From a checkpoint of a small sound classifier.
Data: trained on acted Russian speech (Dusha), 26041 training examples, 25.3 epochs.
Rows from block 4, named by matrix and row number. Each number is 128 + 32 x the weight over its row's rms, rounded and kept within 0 to 255. All counts start at 0. Numbers have three digits each. After the name is the row's rms in percent of the matrix's.
# gate: second MLP gate (model.blocks.4.mlp.gate.weight, 320x160), inputs 80-159
gate.154 107:109114178137141150148104114124097112133098113146085164035115133127118119149129123143177118145095083150115125095140151127103104176181104123162124054087069135144113085140163140151154171106170166121095139140158174146127134088159075115100109092
gate.155 095:159138171131109132160155130140110069101111120173063191104073115109113118142170079130137158097082131162098090096165162099183100160094156091154141101180105148123080135111106121156162142130209134132104138172141162174136171090127111073128063127
gate.156 109:163140142073126171175101120150119091136121109136090172073075144179123110177139094166140099128096144145120120129178114145116106080170159118128127080162113115146165139123114109198147166095183156152104110149178163173138137095125060099134099040
gate.157 106:126124185125112184162156119150152097186103123150065191085079117144098124155132101147138112103075110152109124096166137137157108190097146105140164087087108132121117140145094088174135162117225143143125111163178162152087186094147092085153062088
gate.158 105:104133174122141154145139125089128089123164138162069179066112104161125129143182090152146070137045152115123127089168160131086111101147121060172127090136104084113117118136092106145145211138169143119156125131137165145113126058117108104156112103
gate.159 100:120094134124135162169129153141140093101125109129092166080134111132099153134155130126154107143060101142125070135225167139114110139162150134116128054132090112104089088151074096180138175137155165124154116150153129156115161091092099080165097077
gate.160 094:132110198092203167150106122117138099153113115142097179075098132171118120182095075191168137093115137095096130103181159162113138154120128091171122061118074120122105126152137097192169116127190113146145106182149150173101120077091111129116111084
gate.161 094:139154192142127173146159129087117102121085098149072187096093085136095142224153105136176119135086120106071102108143127109115086180112126097157107100145102148134113152147145104185123162119149130117151107134148134152164153060105065104122106113
gate.162 089:131193174162144115150171170155075151162062071124073190078084175163113139116135147136098162148095116092145103128196143104099119085161065163134076103158081111110113054178063131104130199134138122101096109140156112095142138135102107140138073132
gate.163 079:130150149100110145167146147143119151137126127070123099141168101162090114191072149189097111144119134067136108101171162104159112151158117118129120158168142123149121134134097166173153189100157121126163180144140115093129133069105109066189129081
gate.164 083:109119176106157161151139096134086119133103101142136181059071170144109113148127127149141095134066115099101135077161144136161133125140104131118098033152133106134132134152061114209131133138185136105101157141082134140103143059121096113104074114
gate.165 081:098150177080152135156159080166114116093135093150091149125111116170099095184104180153091151111148140141139092081081140135108116135182128123166113129155114134124098099161091123176147149083150131125153189178099192125149170125128086046137092191
gate.166 096:152140162130159138165132145136105121142114084155061148104067093170144119177144106129117087112082144117171131116165181136170128123130148102146126045109095134113166094154104089179168176142137103144140097169161195114126150073103064055190089061
gate.167 106:149141141113164144162107156111142094107101113104120181100099106110090116164177102163174085137094115129109120108186150095116094177173118159167132033129065115146136136165134090190156144135198176137091089140145202166093123082118089092155093097
gate.168 105:131105149121109133176107133107112072133119147159048206059063088120121118180153123164148070133072138115112102053160152133140109161127125093141133104108081119145164104120104107133155181129134152116144126145145202115153166082145103083153093096
gate.169 103:168135143118139140141192097143134128139146132120101172101126140159180154193114103144155117123046105164074100119145146123132121150156173118125120074149075158062120125160096116188108167125160178086128098161167155133105123099109105078098109048
gate.170 115:079127131125155145177119123120115078129122092145104192094119123125168129171151091139166095130079118131080159109166143142078072150172136124162135086147084130140129141137123075167114161095188108134104100171190165117147142075116117138145083112
gate.171 099:156125147147116163165139091160111070088153104126067131079102114213134142165134125165172089154086119125084138089182149101136118157150137115168137077116099126143131097150094124194140110133189168121132126167152186150172143080110102073108079092
gate.172 096:171101173141133208134132134131146133090119117151072167131089099151129162182121106126118104088101118126141063073147230118120087142106150112176101078133036115084127161150147092158202186123117124150146138187169182117117141088128092173132109113
gate.173 105:155171148102137136140101117145109086116130110106114163071097096104148118167206106141136083125053126090132100125169154124091146115161091135136117053100080120158152100150102122201152167087187153149071124145152176132111155090116113074142079073
gate.174 098:127135147112192168132107097146113139128148132153098162110081114124100128172156115130133113112095156154082117095160136095148111153130133092162097041118085145114155091187139119172155147119199188145143067144133131179132143139102098130118059091
gate.175 092:140121176132187149150153121104084110102138114161056155122085086192087165150138102134109104112097130120112105104173170112115151143143145113209140096131071146132129107133143115183152182144138139181166081163144183183127159081125069131143068106
gate.176 090:184142148136109171151124122123143097118099079168080164148084119141159135154166103119116105085059150144123101119171170150120080154122129089151137094147095109141109103182073106170139151108169164121124122170166194177093123068136104091106084087
gate.177 090:132138150087149155187142087152098197127161137124106132098090134167111127158095105092127113119057150130140107092161187165135146172091142091145083087129115118098114159167081108159167158146164163153134111127160163160090102055113123139071094027
gate.178 100:119142171112101110175160102157159117102129147131084087084153111138132121180118074143150091151062096129117125076186135143132164134118121126191118077169084177086055145163119104217156134124173166107152151169126200192152127104135116103140114087
gate.179 110:156153160107132166171111136137121142165098082134082189055091118165169130163123112175169082085056109105105107086171138155162097158168101082136132067091083150127150111136100081158155175130154138129107099165180180137113160146129110116119127106
gate.180 102:094138147106125144153122069145131148123157156138039157080125109110160098198134130122120087115093144124104091090167213131087067181172107139150104062162077125116090145136098124163172144139152154088135118154176161162087136097083074107124110106
gate.181 109:164110111146156182117123145118116078114130094166104172086084130143117142146155116142172090147111112087071104104193149132159126129163123143177129089142129132127131078142114106148166154156178175141096128144169162137130157122149087108142096110
gate.182 104:108110146081149151193135106165104076122093098127092179053092098145110132182140128097150057104051107100100145086195170101137086129185149098129127083130082135129089140133153129171160124094171169132131087121181157120088126048133104111168116081
gate.183 105:126089180096171190176164077151104088119119145144106159121127111104128160188188102173143071098081144088123087105157152099082113107134121111171125069171094124140136138114102116159164177129175157150122079168152157147141148089083063064155074087
gate.184 102:110140111106144149182152082154073054165122114144092186134092107115126131149161102143124102128112109120074126093166190134101092156162155069149132058121069137094119100150141084196121163152140163118098147114161198144100148093136107111154085084
gate.185 096:120131142132145182158135098108132088115141095135117166046096086160121158160129116145138090119146168136120133121143147093108116113205122099179094078137086128147138077143074105152145163096139163125172122157166177118107176082087088095131080058
gate.186 098:132106140040131134179119114155120126114115118146019192081138100130124101189122104134180091126108110132129137088158182115133133135170148099143111114141138125166106148146159094168123156136158172128157113147124230156100159098149121142177084052
gate.187 114:156085135094138146162145135130151097161118060145074159094146105130102130166164121190157096106080095114094107121221154110137084144131099111129117069115085130170134104162088128175161157065144123127155125162123182164102192086115110093108108101
gate.188 085:112146178096154137151196105151085107100123146078064125159124135179112114164121159100070115112091170118201090095120153096086089107128154097121102111130093091104061124117085129121182184125123153120090127126074117155162134108102105108141091152
gate.189 084:117141186103148137132158122176073100161093123109094162072059165122092139107111110163118096114104174105094103124157110127147093143166157066126123102164125097123112106132095080115205157041112105129100117132102169135136137108108098071204086112
gate.190 104:133134157110151172154172077120141066113125141161103180121106105123121135169145071176175107136095145100082115098137198088117147111140126099170134112190079105145138138141127114169193135125163129148121088154149177136135170091174069106145115080
gate.191 095:122118157104142149175096074125134125169119155136093176110087119143087129178134100156148154121104113122124091109163151089153113155117138084199072044146124105109129119145087138162188147088146137163139118134123186182095130101074113127092078087
gate.192 101:116145177133139173173127109129178115154159144166042178066117135117118119172096085170166097143107131111127125106176162141135118133139169125166076104123115117130123095165104121199133136131168176156143160158146198172079149079117105095124089096
gate.193 105:143106144121161142158113124136161073100121124147092151085100093111115111166156084187188077127073079136118127103182143111124084124136128117185125076139074135122140159135106083162161131106181155135140112136159150154093134119131081103140102066
gate.194 100:148103181150145160111151121128102054153160159139071175077071111166139116197109062161137115113113168093103112114156143135146130100144147094157144138106089146104150135172093093184192161115164147143128133152138202133132135096097126098137108072
gate.195 090:158171171105169161172138123109106123149135106141055146088067135174079098149133158120077088125156146078158049121188119136139106137182129099136160092133119096149099093154111124138184182111186145118158152121133127095167195118056097025178098133
gate.196 107:156138137102150172147041131107149103161090105147074152091132129124144100200203101167140076116079110135093097100174171147149111143128152048133095083114080149114142128163108104163138166098165145136149146137173180172146157059128088112122126086
gate.197 108:127123154145157165164140104101099116161103110149086146116150091090129101151178114157193058142093124133107122086173143162150112112149137103166136097111031111106114078095108101145137169129154182163091123200199178141100141052137128123169129075
gate.198 090:175141129112156123168140135132126119103124117193092133083124130156118102213157100116097156145080110136079112107158203092154102154112126132160103091105144140140084154142114102168173139095162178141162102124101196158121140086112075101090088059
gate.199 111:118131140163180138183146134116122083149106125132110131056120108146140141177155088140149078129080128152085102112141201134107070159166117121119169074106075128136111113131121075183139155136144188150105085163167181166140133100142085099122083068
gate.200 078:146124152086147123163105120160086113134132148115111191088109124141122129174186103098151116159154130086091127141181136128099099137103128144162113048144132127073156132090084099178143145105138183112158136115134134172121100124095065113107083078
gate.201 110:153129183132119163147139102139136100125151136147096109093149105111125148175100080162159096170067103127094069111186184150125082157133129094136142104130083141151121156111112074169141151118184169134111115170140150151118161048124097115105116062
gate.202 115:149141150128140149175148142137094099134138125162130166078117120139159138202147067169166096139086148127122103108212151124096120140128154079168150087122064162139107126141103132169146143119212204090098108163187197142132177115120103080120091078
gate.203 103:133143135144134130182109118121117056086124124187121134096133138105138106211148131163181085107062083127134087100168185120104097146158121107149112101126098121147123144185130098154127169144173184153129122153221183172124172095097111093172124069
gate.204 108:148136147104112133141123104117117107176115109147070189080104123164126145187168104133135098119046132149133084109177177109123107154130092093107109058114093133112142136171118109194141147135161156117109137183217190165170127100178085098155075121
gate.205 102:140122131062145177146165087158136090166134144133128169092137115101095138172150115108101135136048100147102080083173165097128159109136124104197076088143067099110116143161140092165139148165150147146184115159128184160092114105095148115143097129
gate.206 105:172120133129168145132116116161105084118128119181099170102093096137104129162162147165168094120041123131061126087167126134110068123165126114142144088134053142126107109123093105177134165095172169119117126132139177143112164099132108111150091082
gate.207 106:181127194122112189149144119123106148172115151141089178092114126180145136147181140119157064149060113157156127068166173097099118135160134111123103043104102132111113129120121085172166154134184159151120098124196176148131140055160105122107096076
gate.208 088:126123152072143180161107118081104167107156152083134189095106095184124143178117114159175130110097150071081145102123197135125092133131139080127069078143127120070104148090133133178169182148137172105159099157113187152111156084135116106091090103
gate.209 097:110127138097146182186115097124101075080125165151073197071096132141118158138165114141143121175096184121089099098122136159174126182110133125157109082122102167160183165120140142144191106171190149164077136161139137133114158087093054099146061072
gate.210 083:190140153136172105087138136135093099121172142091113161127111115142103121141136086130125125147098146122125125087174154071175112178171160045130154097121143116187074093210072157109175227121129155151142162108133187138136163110114078096142133096
gate.211 095:116117150099110129145142113107175122158152152113107143064121171109121132181091082133163175134096068107113100096132209119095162193103154107137100115133120143141130132132129158172135136108156192127126086192093123173151150103106106108102076076
gate.212 076:109151155131171107085171096159107133133151090169101133118067133115119125168126079109132132107134140078136101131118113101126111104135183094098103093125097102104092100133073112139151184128126159039096091150172111160111136107082115068143084128
gate.213 100:132107163125153142168119111132152079133134135128056185058086086126114124172187102144160089140086047141108129100180125091135110144173128139151135061092075133124162130134118093148157180131179110143081139124179166143117158072127110127149102104
gate.214 099:123090134103133121143141113133156087122135116127111159087095093124129112184147118187168085111089145134137105106187152156117100137139123133151115060113113108120108132124130077194127170100165161162108140137168187141130150075125140096134066106
gate.215 099:095136144164163209183144107119163113143139112102126160102103097175141102131149103108123093112091128103073104106169151137115124157174176117188097073138074138073132172155102114220165161121203160149170078191128156155148116081119115148124110089
gate.216 104:126114129098164183145103136129068113148103132124074158057112098138166139196163138146129093129084089083101130079143167145131106104109174116132111062132116123081128101154089116174172151099162155141127109149160138166100156083099098076139106078
gate.217 105:126124137106150151168098148103101062123080147168084192082093082159106094153181083155108098136133098107107110104166166123151096160091118072154125108121061147091123068134065108203145180132187123140162128167147193130109134109108084075121087135
gate.218 111:133135176102125139144104134116114075106151114129096141085097101118114093175131148137185089120098125133103107101185188116092103098161175116132150096131101128106160132147159103160141171149181184151118086177171197146091174096130080081116114101
gate.219 094:137148145108126154171145072114151122136142117143115187092111150145130143121143119119134087130079141152094036117138180121133148138111152077132103094063089108087137114180120088160164157128123149128117096123134192210122127068106103129143068098
gate.220 102:125119156101171171162164160110074104147135109150092187047093105128124099142161084175187095121113122109128120124182137174133127126128113148151100082162091113125119118132085086153116168123154159122102096147162182153160160082128154098127098029
gate.221 105:138144146133157169119122086107096072126121106157076162088106114128100115131138093119168105145091109108103077080172141149122103115106102115144133026104105096102124121147116087124193173125141124118146083188139198176125138088167097082105078095
gate.222 109:147129153117150158128144127150079099118092112175104153060098118135124122201162126176181110133055096121108154125184160136117104118150120137141142075094084123131153091158081126178109180125158145123126100146170167158111141106145145090127082065
gate.223 080:107129180104125176196169061138119116109105104132095197096147126137086128156140135153103094113098158165108093122136144125119079171115077107140079083161098134087144166172113156158148150122151138143133090212194182109090170074078112113173118110
gate.224 113:147077155102150112162115145119121091136120134186088163102138090122126139198160124162142109122061071153085115112167188143141091140143103121143138059119082122163140140133106125140127156154169121138116108164142168167132140108098137122166115107
gate.225 104:158120117134131161161129109106122077124105098140131135080079105125125111174177094169163120126075086180092103056169203120117081140184144137114158072106067121127135097127092077163101161095167156117103106135181166157124157124125068095143042083
gate.226 109:139150169105158168170134153128134063147122124161092168084112156114152141184184099165177080113100105167093108103177155118107107128156138087141126087136044117143184111140103083155140170116167167172128113171171192180104183077120095092135098096
gate.227 090:124178161122162185161143107138134122104125182160153146118111160123122100178143127146141096171115122071101083062088170100177148146085188120105169096160165164133111113119098138140120167096213147114100133076102123194129102100056123091154121097
gate.228 094:128101172133130156166173104154133108134100101138136144105114098157108107155114119129126096127087104139094088095168149159124162091168096125122092095166101164146120126184047109165136172104163178128159102155153179130149129049156070089128096127
gate.229 108:128132134118133151170133100154090083156147112139085169079083117138154130139137097176183141083091086113102142075184129141144104099119140124155137090125097100135121094153121080184113144113174166196109128161136143127122147101121097080118117077
gate.230 102:209136135087151182135184102157158089125159132143125124083077123152130133197164088164177096125068147105132112106177152149138108136136123074163111062159082145119153117097123095209173134098217130129125101161180170137134127108120089116145107080
gate.231 105:136108151120122149136098089098123117181129120168076149089111127148106131156184083163182039124099102110102111098180131144132081164159123090132125053168077112131157138144117118184164112117152127153143095160183197155128156084122088085148095080
gate.232 105:157119138099131157159175087140094081127160101136081123080094159139117119186161079148143084157100121124066138131174152155130123171113126123100104080130100101142150106161097142166170177103181173115101090156173141171129130091147106091121092077
gate.233 111:136134151093125123158121149115071085125122097143105130082088085147124141141166086165155109147054125134100090089201188116148127093155129138158103080095076127101143117145124084171165121112158155135103118154153178143112154089129095079119106095
gate.234 093:141114155112077146159090107164137113092155140163129117070121102148138126221135023129161139117124087082156136115152187139096111130106166111155139101157104138121076125123147128137141157134156175109141116150093162225133120109113161108130101090
gate.235 103:151123166116179178164138141133118090145160103157064168084129114150119119216154070168157081120082115151103067097185143144131136121154172121166119067099080141095147112126137124188136152147189151119107102145153134147151163081107153106147070064
gate.236 089:118181148131160160174146108110138076134147093148089168096051124159133138161077101136131111120116101134084137089146155120122115166142166091159158114164101117084122144134120117146143162127140150122136113121176207144120173065086082082134077108
gate.237 108:127118138122149197178103168133129088156127143145114170083117103129142121194191080162202089128088113131101104099195158158104062178145132123131117098106107125136155122136104101159127176100164124171105115164196177157104120055120110103145086066
gate.238 107:134100132110150190157112175167118086130136080131059161071090105124099113188151102157157083149082143090089089095173140147127118102085148096154117069104049117137166107138123104180136158120165161170156121140171197153140147109111080113129085102
gate.239 109:136139174092120151169122126100118113139105146144084156072133143146137116164190136183122094102064100106141111144151111149111127139160100157155092064110121118132160128133106114176121153068196141148131123146170196138088144100096093100132115082
gate.240 098:195126142117130112143142097145162173152131116143103146092105109144125130151150119111157079130137119165127107105172164107116123186115141151183098101099067116115189133194059108169168146137151101123178114159139130129113162081115132115131129095
gate.241 112:167136199110134143158148160123107058151122125160093171098072114152132116188181149188211119143104095122098090109144152135144098129132153077124113068122063137099124124137106106148146158135160161113121107106173188132135133113100083109121121084
gate.242 099:130108147108078164125125106102120124134160090136080195092119084185104150184153161126138111077084125080095107119157153146110116126139146097171116097102070113067121121118042107158169164161105157175155131127136161135096157078138096118153070073
gate.243 113:165119146071112139181130145120110076130098102180083166104096129121130110148164109193166117147072130151099120124163157146126093146147141147124131090132087153138153141119107093149140159105195180150115133157181167149119151091133110066124103075
gate.244 105:156120122137104183142125114139101114161133137139094172101100135152136135195166081155180097107109089098067096126181186102122098168152127166125070062118097135084098146149121088174207161122179150163133146149156185158095147095115075108088102115
gate.245 101:110119166101158129164135114145101118139167129124084171076109099166101089155184126152152100126065110114068104108161175107142149157116133081142120085096091136120139104115107074141175153137159146121170124169171167167127135102135110083134103100
gate.246 092:155103129008126184166181111152084119110135139147070142078092146194146158163134078164103122115105152136124140126191131134098130103130151119175089080122093135144100079154134121195141149110132167134144066154158176147095179110114101100100094063
gate.247 092:163137154125157154111108115117124072095098142174099178085094106141101103189155137095142146148106136093099095114165132126128135119130133071177081059130141127148118117115103106176155170098170203144166082154120205150117190081095084085133085057
gate.248 099:132137172122123127140167090104183151159118127160104167093131101183128154153131089161119133159072150173119101069113141089135087167142157068160107088120085134178129118139077064181192173155114177090169123169144184134111162100124069075142100091
gate.249 095:128133149106144120133069104134109118121144075136097178086110137167141091192128049145139118133038150054103107104172156148130104144129156084171133073140071123136121058174142053169134137126132175147144094148147147107099151114099060133123110099
gate.250 104:142108138148141133168149129107138107126151077186097190064119100145127155183182115193149095132088088132088120107163173202103098136190135107152132069121092124136119126145091080168107175122184127170143087140189168163120145081127132085124110092
gate.251 083:131134130141161208131142093124149138139124097096140175106117157157068108135119153151124131100169141147101112123157148077130118124206141089138136139153108094103185156175074084131206162106150143138169145126081148120148162087110055081122097138
gate.252 100:119109174114122194141125098146138094145127154163055146111116105128117094154154094158157080115097125125085072090169187124124135110158142086186085071126087147116129119151109101170154170117164161156158116089173216152123202096122095149109072078
gate.253 088:109118178114108154178174097121122088088130142192097196109078118154129107192115116097144110175121146142115123051121185109113114123113118063148112092118101109107166104168111095160184179157160147139150100157139174201065189088105101124116095117
gate.254 101:107131160103147157145122122158141100106121107142095183048065143151082147172108120131150107107060116088125097078210146109111100086144151073153105090119096094095095137146110127203130143146178191140136113138178148134122145094097095096134126078
gate.255 077:100149120116116132151146100157092117112139110188095120119095185136116147159180108169154111186147137132158080134167122121165107152212128077141108094163087094115064053161119166155166154148188152138107153143131193135139168118064129071157072135
gate.256 104:128133160129144168143134127112128074165117147207111179079126106132144088122174127130156064127083085119075104105185191133090078125192142127172137057127116148109135153128088096160158176133157103150100125168145182138112119118110135112133107094
gate.257 103:129113162101166140158124133187110061168136119160091198096087108184112134159172138182169068138082104156102113118170163108084060126151145088145102100107100134122151111121157119181139182146177159142156097161133203166104137089129137105105064073
gate.258 110:129107175126117172169147153132100096157111078149088175076123070156122128184149125156185062144077158127090136113171182112145096097145143113180150109155082133127115173151113085185150138117200121133144099150153169153118142100092118106138098076
gate.259 112:108108127127114167160141159131113091155183054183110151093104133156103123170140121139157077102090109130111111121176158127105105135143110111146139089115104137126092105142088115140164155163151162120101127137176196138110148101127094060138087082
gate.260 103:167147169077144144163119131151092096181130136152094157077124074135138127152174147137153034121074095144129106117156172185157080108153129135183131092111084116105118099127074094134206176110168138137128113166178195192114168056102094093138075123
gate.261 102:155112151133175185175147121144122067151128109160087194117065137125096123219170120154168058153113084107083141148139125124084096132157133103132138088107056135109115096127129100178107179095130168122116087161168165159126184089119079097141112117
gate.262 077:137097187117170134195099100149113070141134061106134156085127084204076105184182171126088114121141172124138088113135149097165098180188184093105154088156081119118149087134097150148146170101125169166130149109129114162133175108108066084152095132
gate.263 100:143125154111126141173117157156144091114117108157059133090126116161109094175155128144159074141070102141083167096217163151109068127151139116126138096135118125097140064145069112158138157139186123123126127137136175148124146073132106090108072082
gate.264 087:079114141131162181089179068160075101100099114086096182125100131186107100138140096132097126108078144126141110108158168161168137099145150092149135114154106110070134100133094141185151160094155165133168123120149171124139163070067145158105115091
gate.265 103:098149159119162143177128125135127076134124116144069215100069142162123140187148118144145063119070122137125108109206176131107129138143134081127132100128077132116144124124119128198206145108177167153129130183155152119074151127080110105108094101
gate.266 103:122141134094133173168117108155103083132094111151070187070109110129125164182144089174168104148096135135086148104199197124131083151129132133114112081109107120131095129132119107153127181123160194116081073131159175151141167085126089107107103124
gate.267 105:135139155147126168141129131128113031090098120151082123079078119164118137180158077164160118153110114122091084110166141124102113131140151108161117092121082137101117076137105101176147160114189149124115104165174172182095177093096127108135090059
gate.268 106:117141145102138170134114139106119124132118128179062232094104103123128159135188117124155097109087111163128094068165138166102098156164128141127145104075064131144143136171097113124137143138175130144075146115175151160072141078120109079130110094
gate.269 103:135092156155148141188124104124104105143061149169104192077060127156127159143131127167121063155066143131130096099178170125112123143170109110182132080130079114120124107138109109142137154126197149125162099150172218168105165100123107104115083046
gate.270 106:130112146135147154129131141127103106145139096125115207031137145126127146175156113192156096145040131143087106086197137119086102097142120104141104097130090160125098109148108083143150145090136150184130133207176172142096173083124072069142090091
gate.271 096:122096167118142173172123136091117079148139100150098169097110125174147140202155113148107043151090130133142114073144178136158117153166167109157085126115077128058129159160125088131158137150151133119138127147174165155111143077116107109143110104
gate.272 092:111130170078111194134140119164085069186105123178087116108095141158107139167139100103150103127073181093098144082186177136144158147173134140131083092093059125136133084125092115168147139126124136148128104160117190132118170097091127129149063113
gate.273 100:134143166139126160155111122141119080146126111125078187087106122119104099164159107179139107124097152096101158118152153087111125161161151069125109098126093123116112113123049129184165164138186127131148108133128153137113165083146076096128027108
gate.274 102:084137176111138191169132100148139109112132122156068181106099156122175143207125085128120098122110106094132141081162166163136105151089127133165136088185075139091128140143079122178161196128139177143140061135138167176107158039149109109130087055
gate.275 104:132138187108155126205147153139100123135113127148072198059118132159125146163157114168142117120054107141128101119180167128151103132159126093137087039121057124129101139158084101174157146110172172129135086151162183133109146065117072079115097089
gate.276 107:124120148115152175188116162170097098112162080154099166111131109152087133154167121170140089118050119104089115146199176123113066081149133116138137095157122155116181127131135100148131137116182162102121099142188186159085173095124089082125114095
gate.277 094:110144140123090154168129089100120116142144111116063165116071091160140137198168072123086116117084076118114099089165168100102126123141159074159116105122118126094094146168111077157194160107193119104173098161186145151100142088117109137130077083
gate.278 103:173144183092092172162151130121149082137134135129109158086126096155156145183175043182175129127080084104098132103167177126141103139149164113157156073145120126098083146134125136170149113140188182124054115136147170168143151084111076108088085082
gate.279 104:105111127126139173158131131163103103144135115133061140064100100154129130187168079135182091114060093115124114103156158102122116151138146075144135081098067133133155137149113094154156143096167156122125121153147154144126186072129083101115071112
gate.280 101:110123169108141139176103115141088067141133095152104189081108150165108165193179143133193068140070109130084109095187178143105135134162105095129100087135109108132130111131142125156180157109155157139103112139164162149111166084144107090093109083
gate.281 102:112109181115148153173140090102156090090159151139076162055131156148160157159153121132169083110111127151098102121220171144129124141161139090121103106128106142106134151141085092141108134111185193117138106136190157158108123067126137100097123079
gate.282 100:155148183107140178176138096153106106125129115163076202101102070134085144168160121173132117125080137121127096101177154136137149146178150126127121074088103139114113113136119115180093174118127166119138118152095213140098145057140099088074095095
gate.283 102:137121118113159138177141147085105105126135122146122169101104122181149129174192138185168036119098082112090091101177193110105131128111130088155131072139126172121078119139099124157125160151147149150104136149166197149110133077110127097157124096
gate.284 105:155115142128188142175107109125106112143147108130100184092137104137079111170163122129131085121077095093094127088185145126139084147140124091156102131145091137131115089170129058167170135142188158101142115144197189164096180105115096109130072091
gate.285 096:146095182057090217181162096066156069088129145138090175114130122175093145174138106124150140171061136112084097095183146113108108082131137135147137110103122133120091138110093118137120145189193159146142096161153176164079161133116107091094127102
gate.286 099:100112137075111148155154111123096074146093098117043183123135089135104061162172086175157120137067134094112124094175177089115106129123137098112138104117089115107088116154090109175188119096140168115145114151146143175098188071127125119133081132
gate.287 103:111091142127142178222125089115114129152160146128087142080087121135163158168137121118173099138091169141116110091162155129133094201149131097183122112115078088169170128139065098135153159156109145100152087145143184179130146091142117076120112106
gate.288 104:155104158103118154152135099149144077134167102180114143065134113159121125218131135168137121132084120126060077091148139068083120142153138065133120095135098146090107150120099134176132158115147195139115121158168198178109173103087141084139093040
gate.289 099:124144176144168157162098183134134100168092091166130146091102122130148077152142117161134077163037138156114093078170189100132101166142155047187127097121086135125128123142129107140153162091187164134124138168135160161117156089135087133122121082
gate.290 107:150129137094127155183165098127106095164110106170099154070096106180153117175144138181155134128099126101105127094151198126133067123186152096123099096153080132131114108118113085162173145122161151112139147147154193138100170084147099102162103084
gate.291 103:149142138094137175155148121137141082132130099128103156082087138149148125179168115131141101111097120141109129105184183118129135154138135114149121049109075110082110152143132126202142126125195145128179102142123170155081148099127124094147060097
gate.292 094:118127157096135179163148093120135132124172113153134138069133108160131112194090100123147136106089117144131096068178178143146124109147136102180075067113120122110137087132110133192156140103152137138163096161156128161103126082147147086113028079
gate.293 086:098163119146185147134138138139128102114112099108100173113125108176128134125187131158076159133120126130170069118134159085119139121180135129132154108151111132156091069162052145164176206125153116094129172144136178125102142109098081112156133095
gate.294 080:098095146086132189141126147135108085089112133132078179127060131149100117102153155173111083146103080128153097111146193162136138136147177105118113068165109114145114119102106137145118180135135162133081101149120195147112188139151050026124070120
gate.295 083:104094184109188121091148092133060128128107125157137165065139118175120075221134093152111081119100142100127133076131107105114141139155179082119105115148134112115121150134114125149166150122084124106151176124164205107124114109087144123121144194
gate.296 096:127126159115134145135130089127091114149145136145066191121113184176102117145170130137119124110045125139103120100177149123098113109184183071139135080101092143139132084138150107154118199127182145105156114149127174147125184098144091063098119064
gate.297 093:102103172115151160161103116127125078102115113119064168106103123143122078199169160172142064108109081108088108094165204123137126116156129083144113080135091124128102129117159101185128154131161163156126071170119150131131166060133126104135066130
gate.298 101:148129137120167137135169106150122081133137088131064116090093091144106141170181119140167110113111071116094116091204202168138101156120166089135123056132072137127147180115088137184179153135150161124140081138154140158150145073125141095125087130
gate.299 074:148105139127173150183197166146135166076136076062106144160099091092108133101073131100119099131128185060111119111152128127160142129149139060180147093133124098107117121185084130159143199114134158159150140148118135140144139082157122096169133151
gate.300 111:119091143109159171156137123115095078104135136126097164067071097172095136165203107117159088133085140113113088078153151136145107155133102121177130091140092133095102133174121110173124179119222138139113090166165115142098146129143118099111091107
gate.301 099:142118163098172159170108106115134105169098100142079194110082113131116124198146096170095116153095148101088116061143190119103109133106164075163110056104122159130118132133110111158171176140190150114153079141110132143114149102116095079138115086
gate.302 111:169121134075126155143124122137121114128134100150087150100115104151117151200138106168178099072061099148082085135190133146151106157128144115153119042106088093137174136129103090173138153076156162137156132180158163130078179073096110119169092094
gate.303 109:121136149120102135181176122114120077147132101141100153042125133143178084171134087139140084139089142115082098111166146130119141122164154080155121092124097166136117133107099103138149180131228172114099145171181196149146129118115062099127104087
gate.304 097:116133180127118168139134059148097109103106114169107171109099082164118125147134121092149094124102144124185091067182133142120128085140168081187176079108113130100140099107119076175146196150103148096115132180161175165076125082152058079105102103
gate.305 111:106115111123109136162113128148117074140134102165092157080108090145130152171170099195176080099092097109119106104168144134123097139144122109139148057081099126147145130177087101158123193098158156132103119137169205155132157101126079110152134128
gate.306 102:122120168146163161206101125124094116158099117132119168092090149159127146185159143158162106120072103128113079107157196105108083136150131113123117092091082145118117171128098108181166143138182169088110091139136145122129167109150116089126100076
gate.307 103:164156140117137161142160136136108085149144122141091173088105081098153095174161097134134093125053132112136140092189149137149096154141069108164127082113097140119139126113101112148145164074162186120129090138168181130135151086103111093124117099
gate.308 100:139121189081165145131176083143152072129117152166108146106126122175138102173170123131160091132073081132054106088200184066092103151180115128161106088137078127120142121131152105177091161122152115159145108119128146144118164092118052129132113100
gate.309 092:120142200115164183087154112108138138137151139155115145086164135176148169173144082150160105129089099125109074062179161103085169155118127117173127069118107104113144133132157083185190128133147129126168092144168181142126126060102050124143086108
gate.310 085:148117185082163136128167080083100094127118115090115145115155177134090155158128098119137101167070109104124061137128175100188140188150190088116084151157118127141075150205112103156166103149145165123162193120096115122150137114096129093140168083
gate.311 096:094123201102117163134137065108134109153114154120061150111179133138130096185124071140113115116096144106090081081111149158112106136106149140189117148161058109101121163136114098159165157139160176128195089141096153151085126091134081148131086056
gate.312 102:139119163121131123148134103139101072175141131139054180088083097153138111152167089175173063101114119073126095090137181131140126121151117102166140111121103124131094095147157158168161139105167124144109135143186178163125166103119116099127081112
gate.313 105:149149104134146163178165161124093069108115105126089146056105137144119139137191075199187121152097141107120110113188178098132109129159141146164152087116116102147111141157100094145124135092174176116137133188170184143089196084122094108160085078
gate.314 107:133062153086151152124101122152114058143127098144119161086081118156122114186150111148153083122069158099093098111168153115164085113158104094152092070114050165117109154162132131139126161134202152154106092170148136188121144098094077095169142104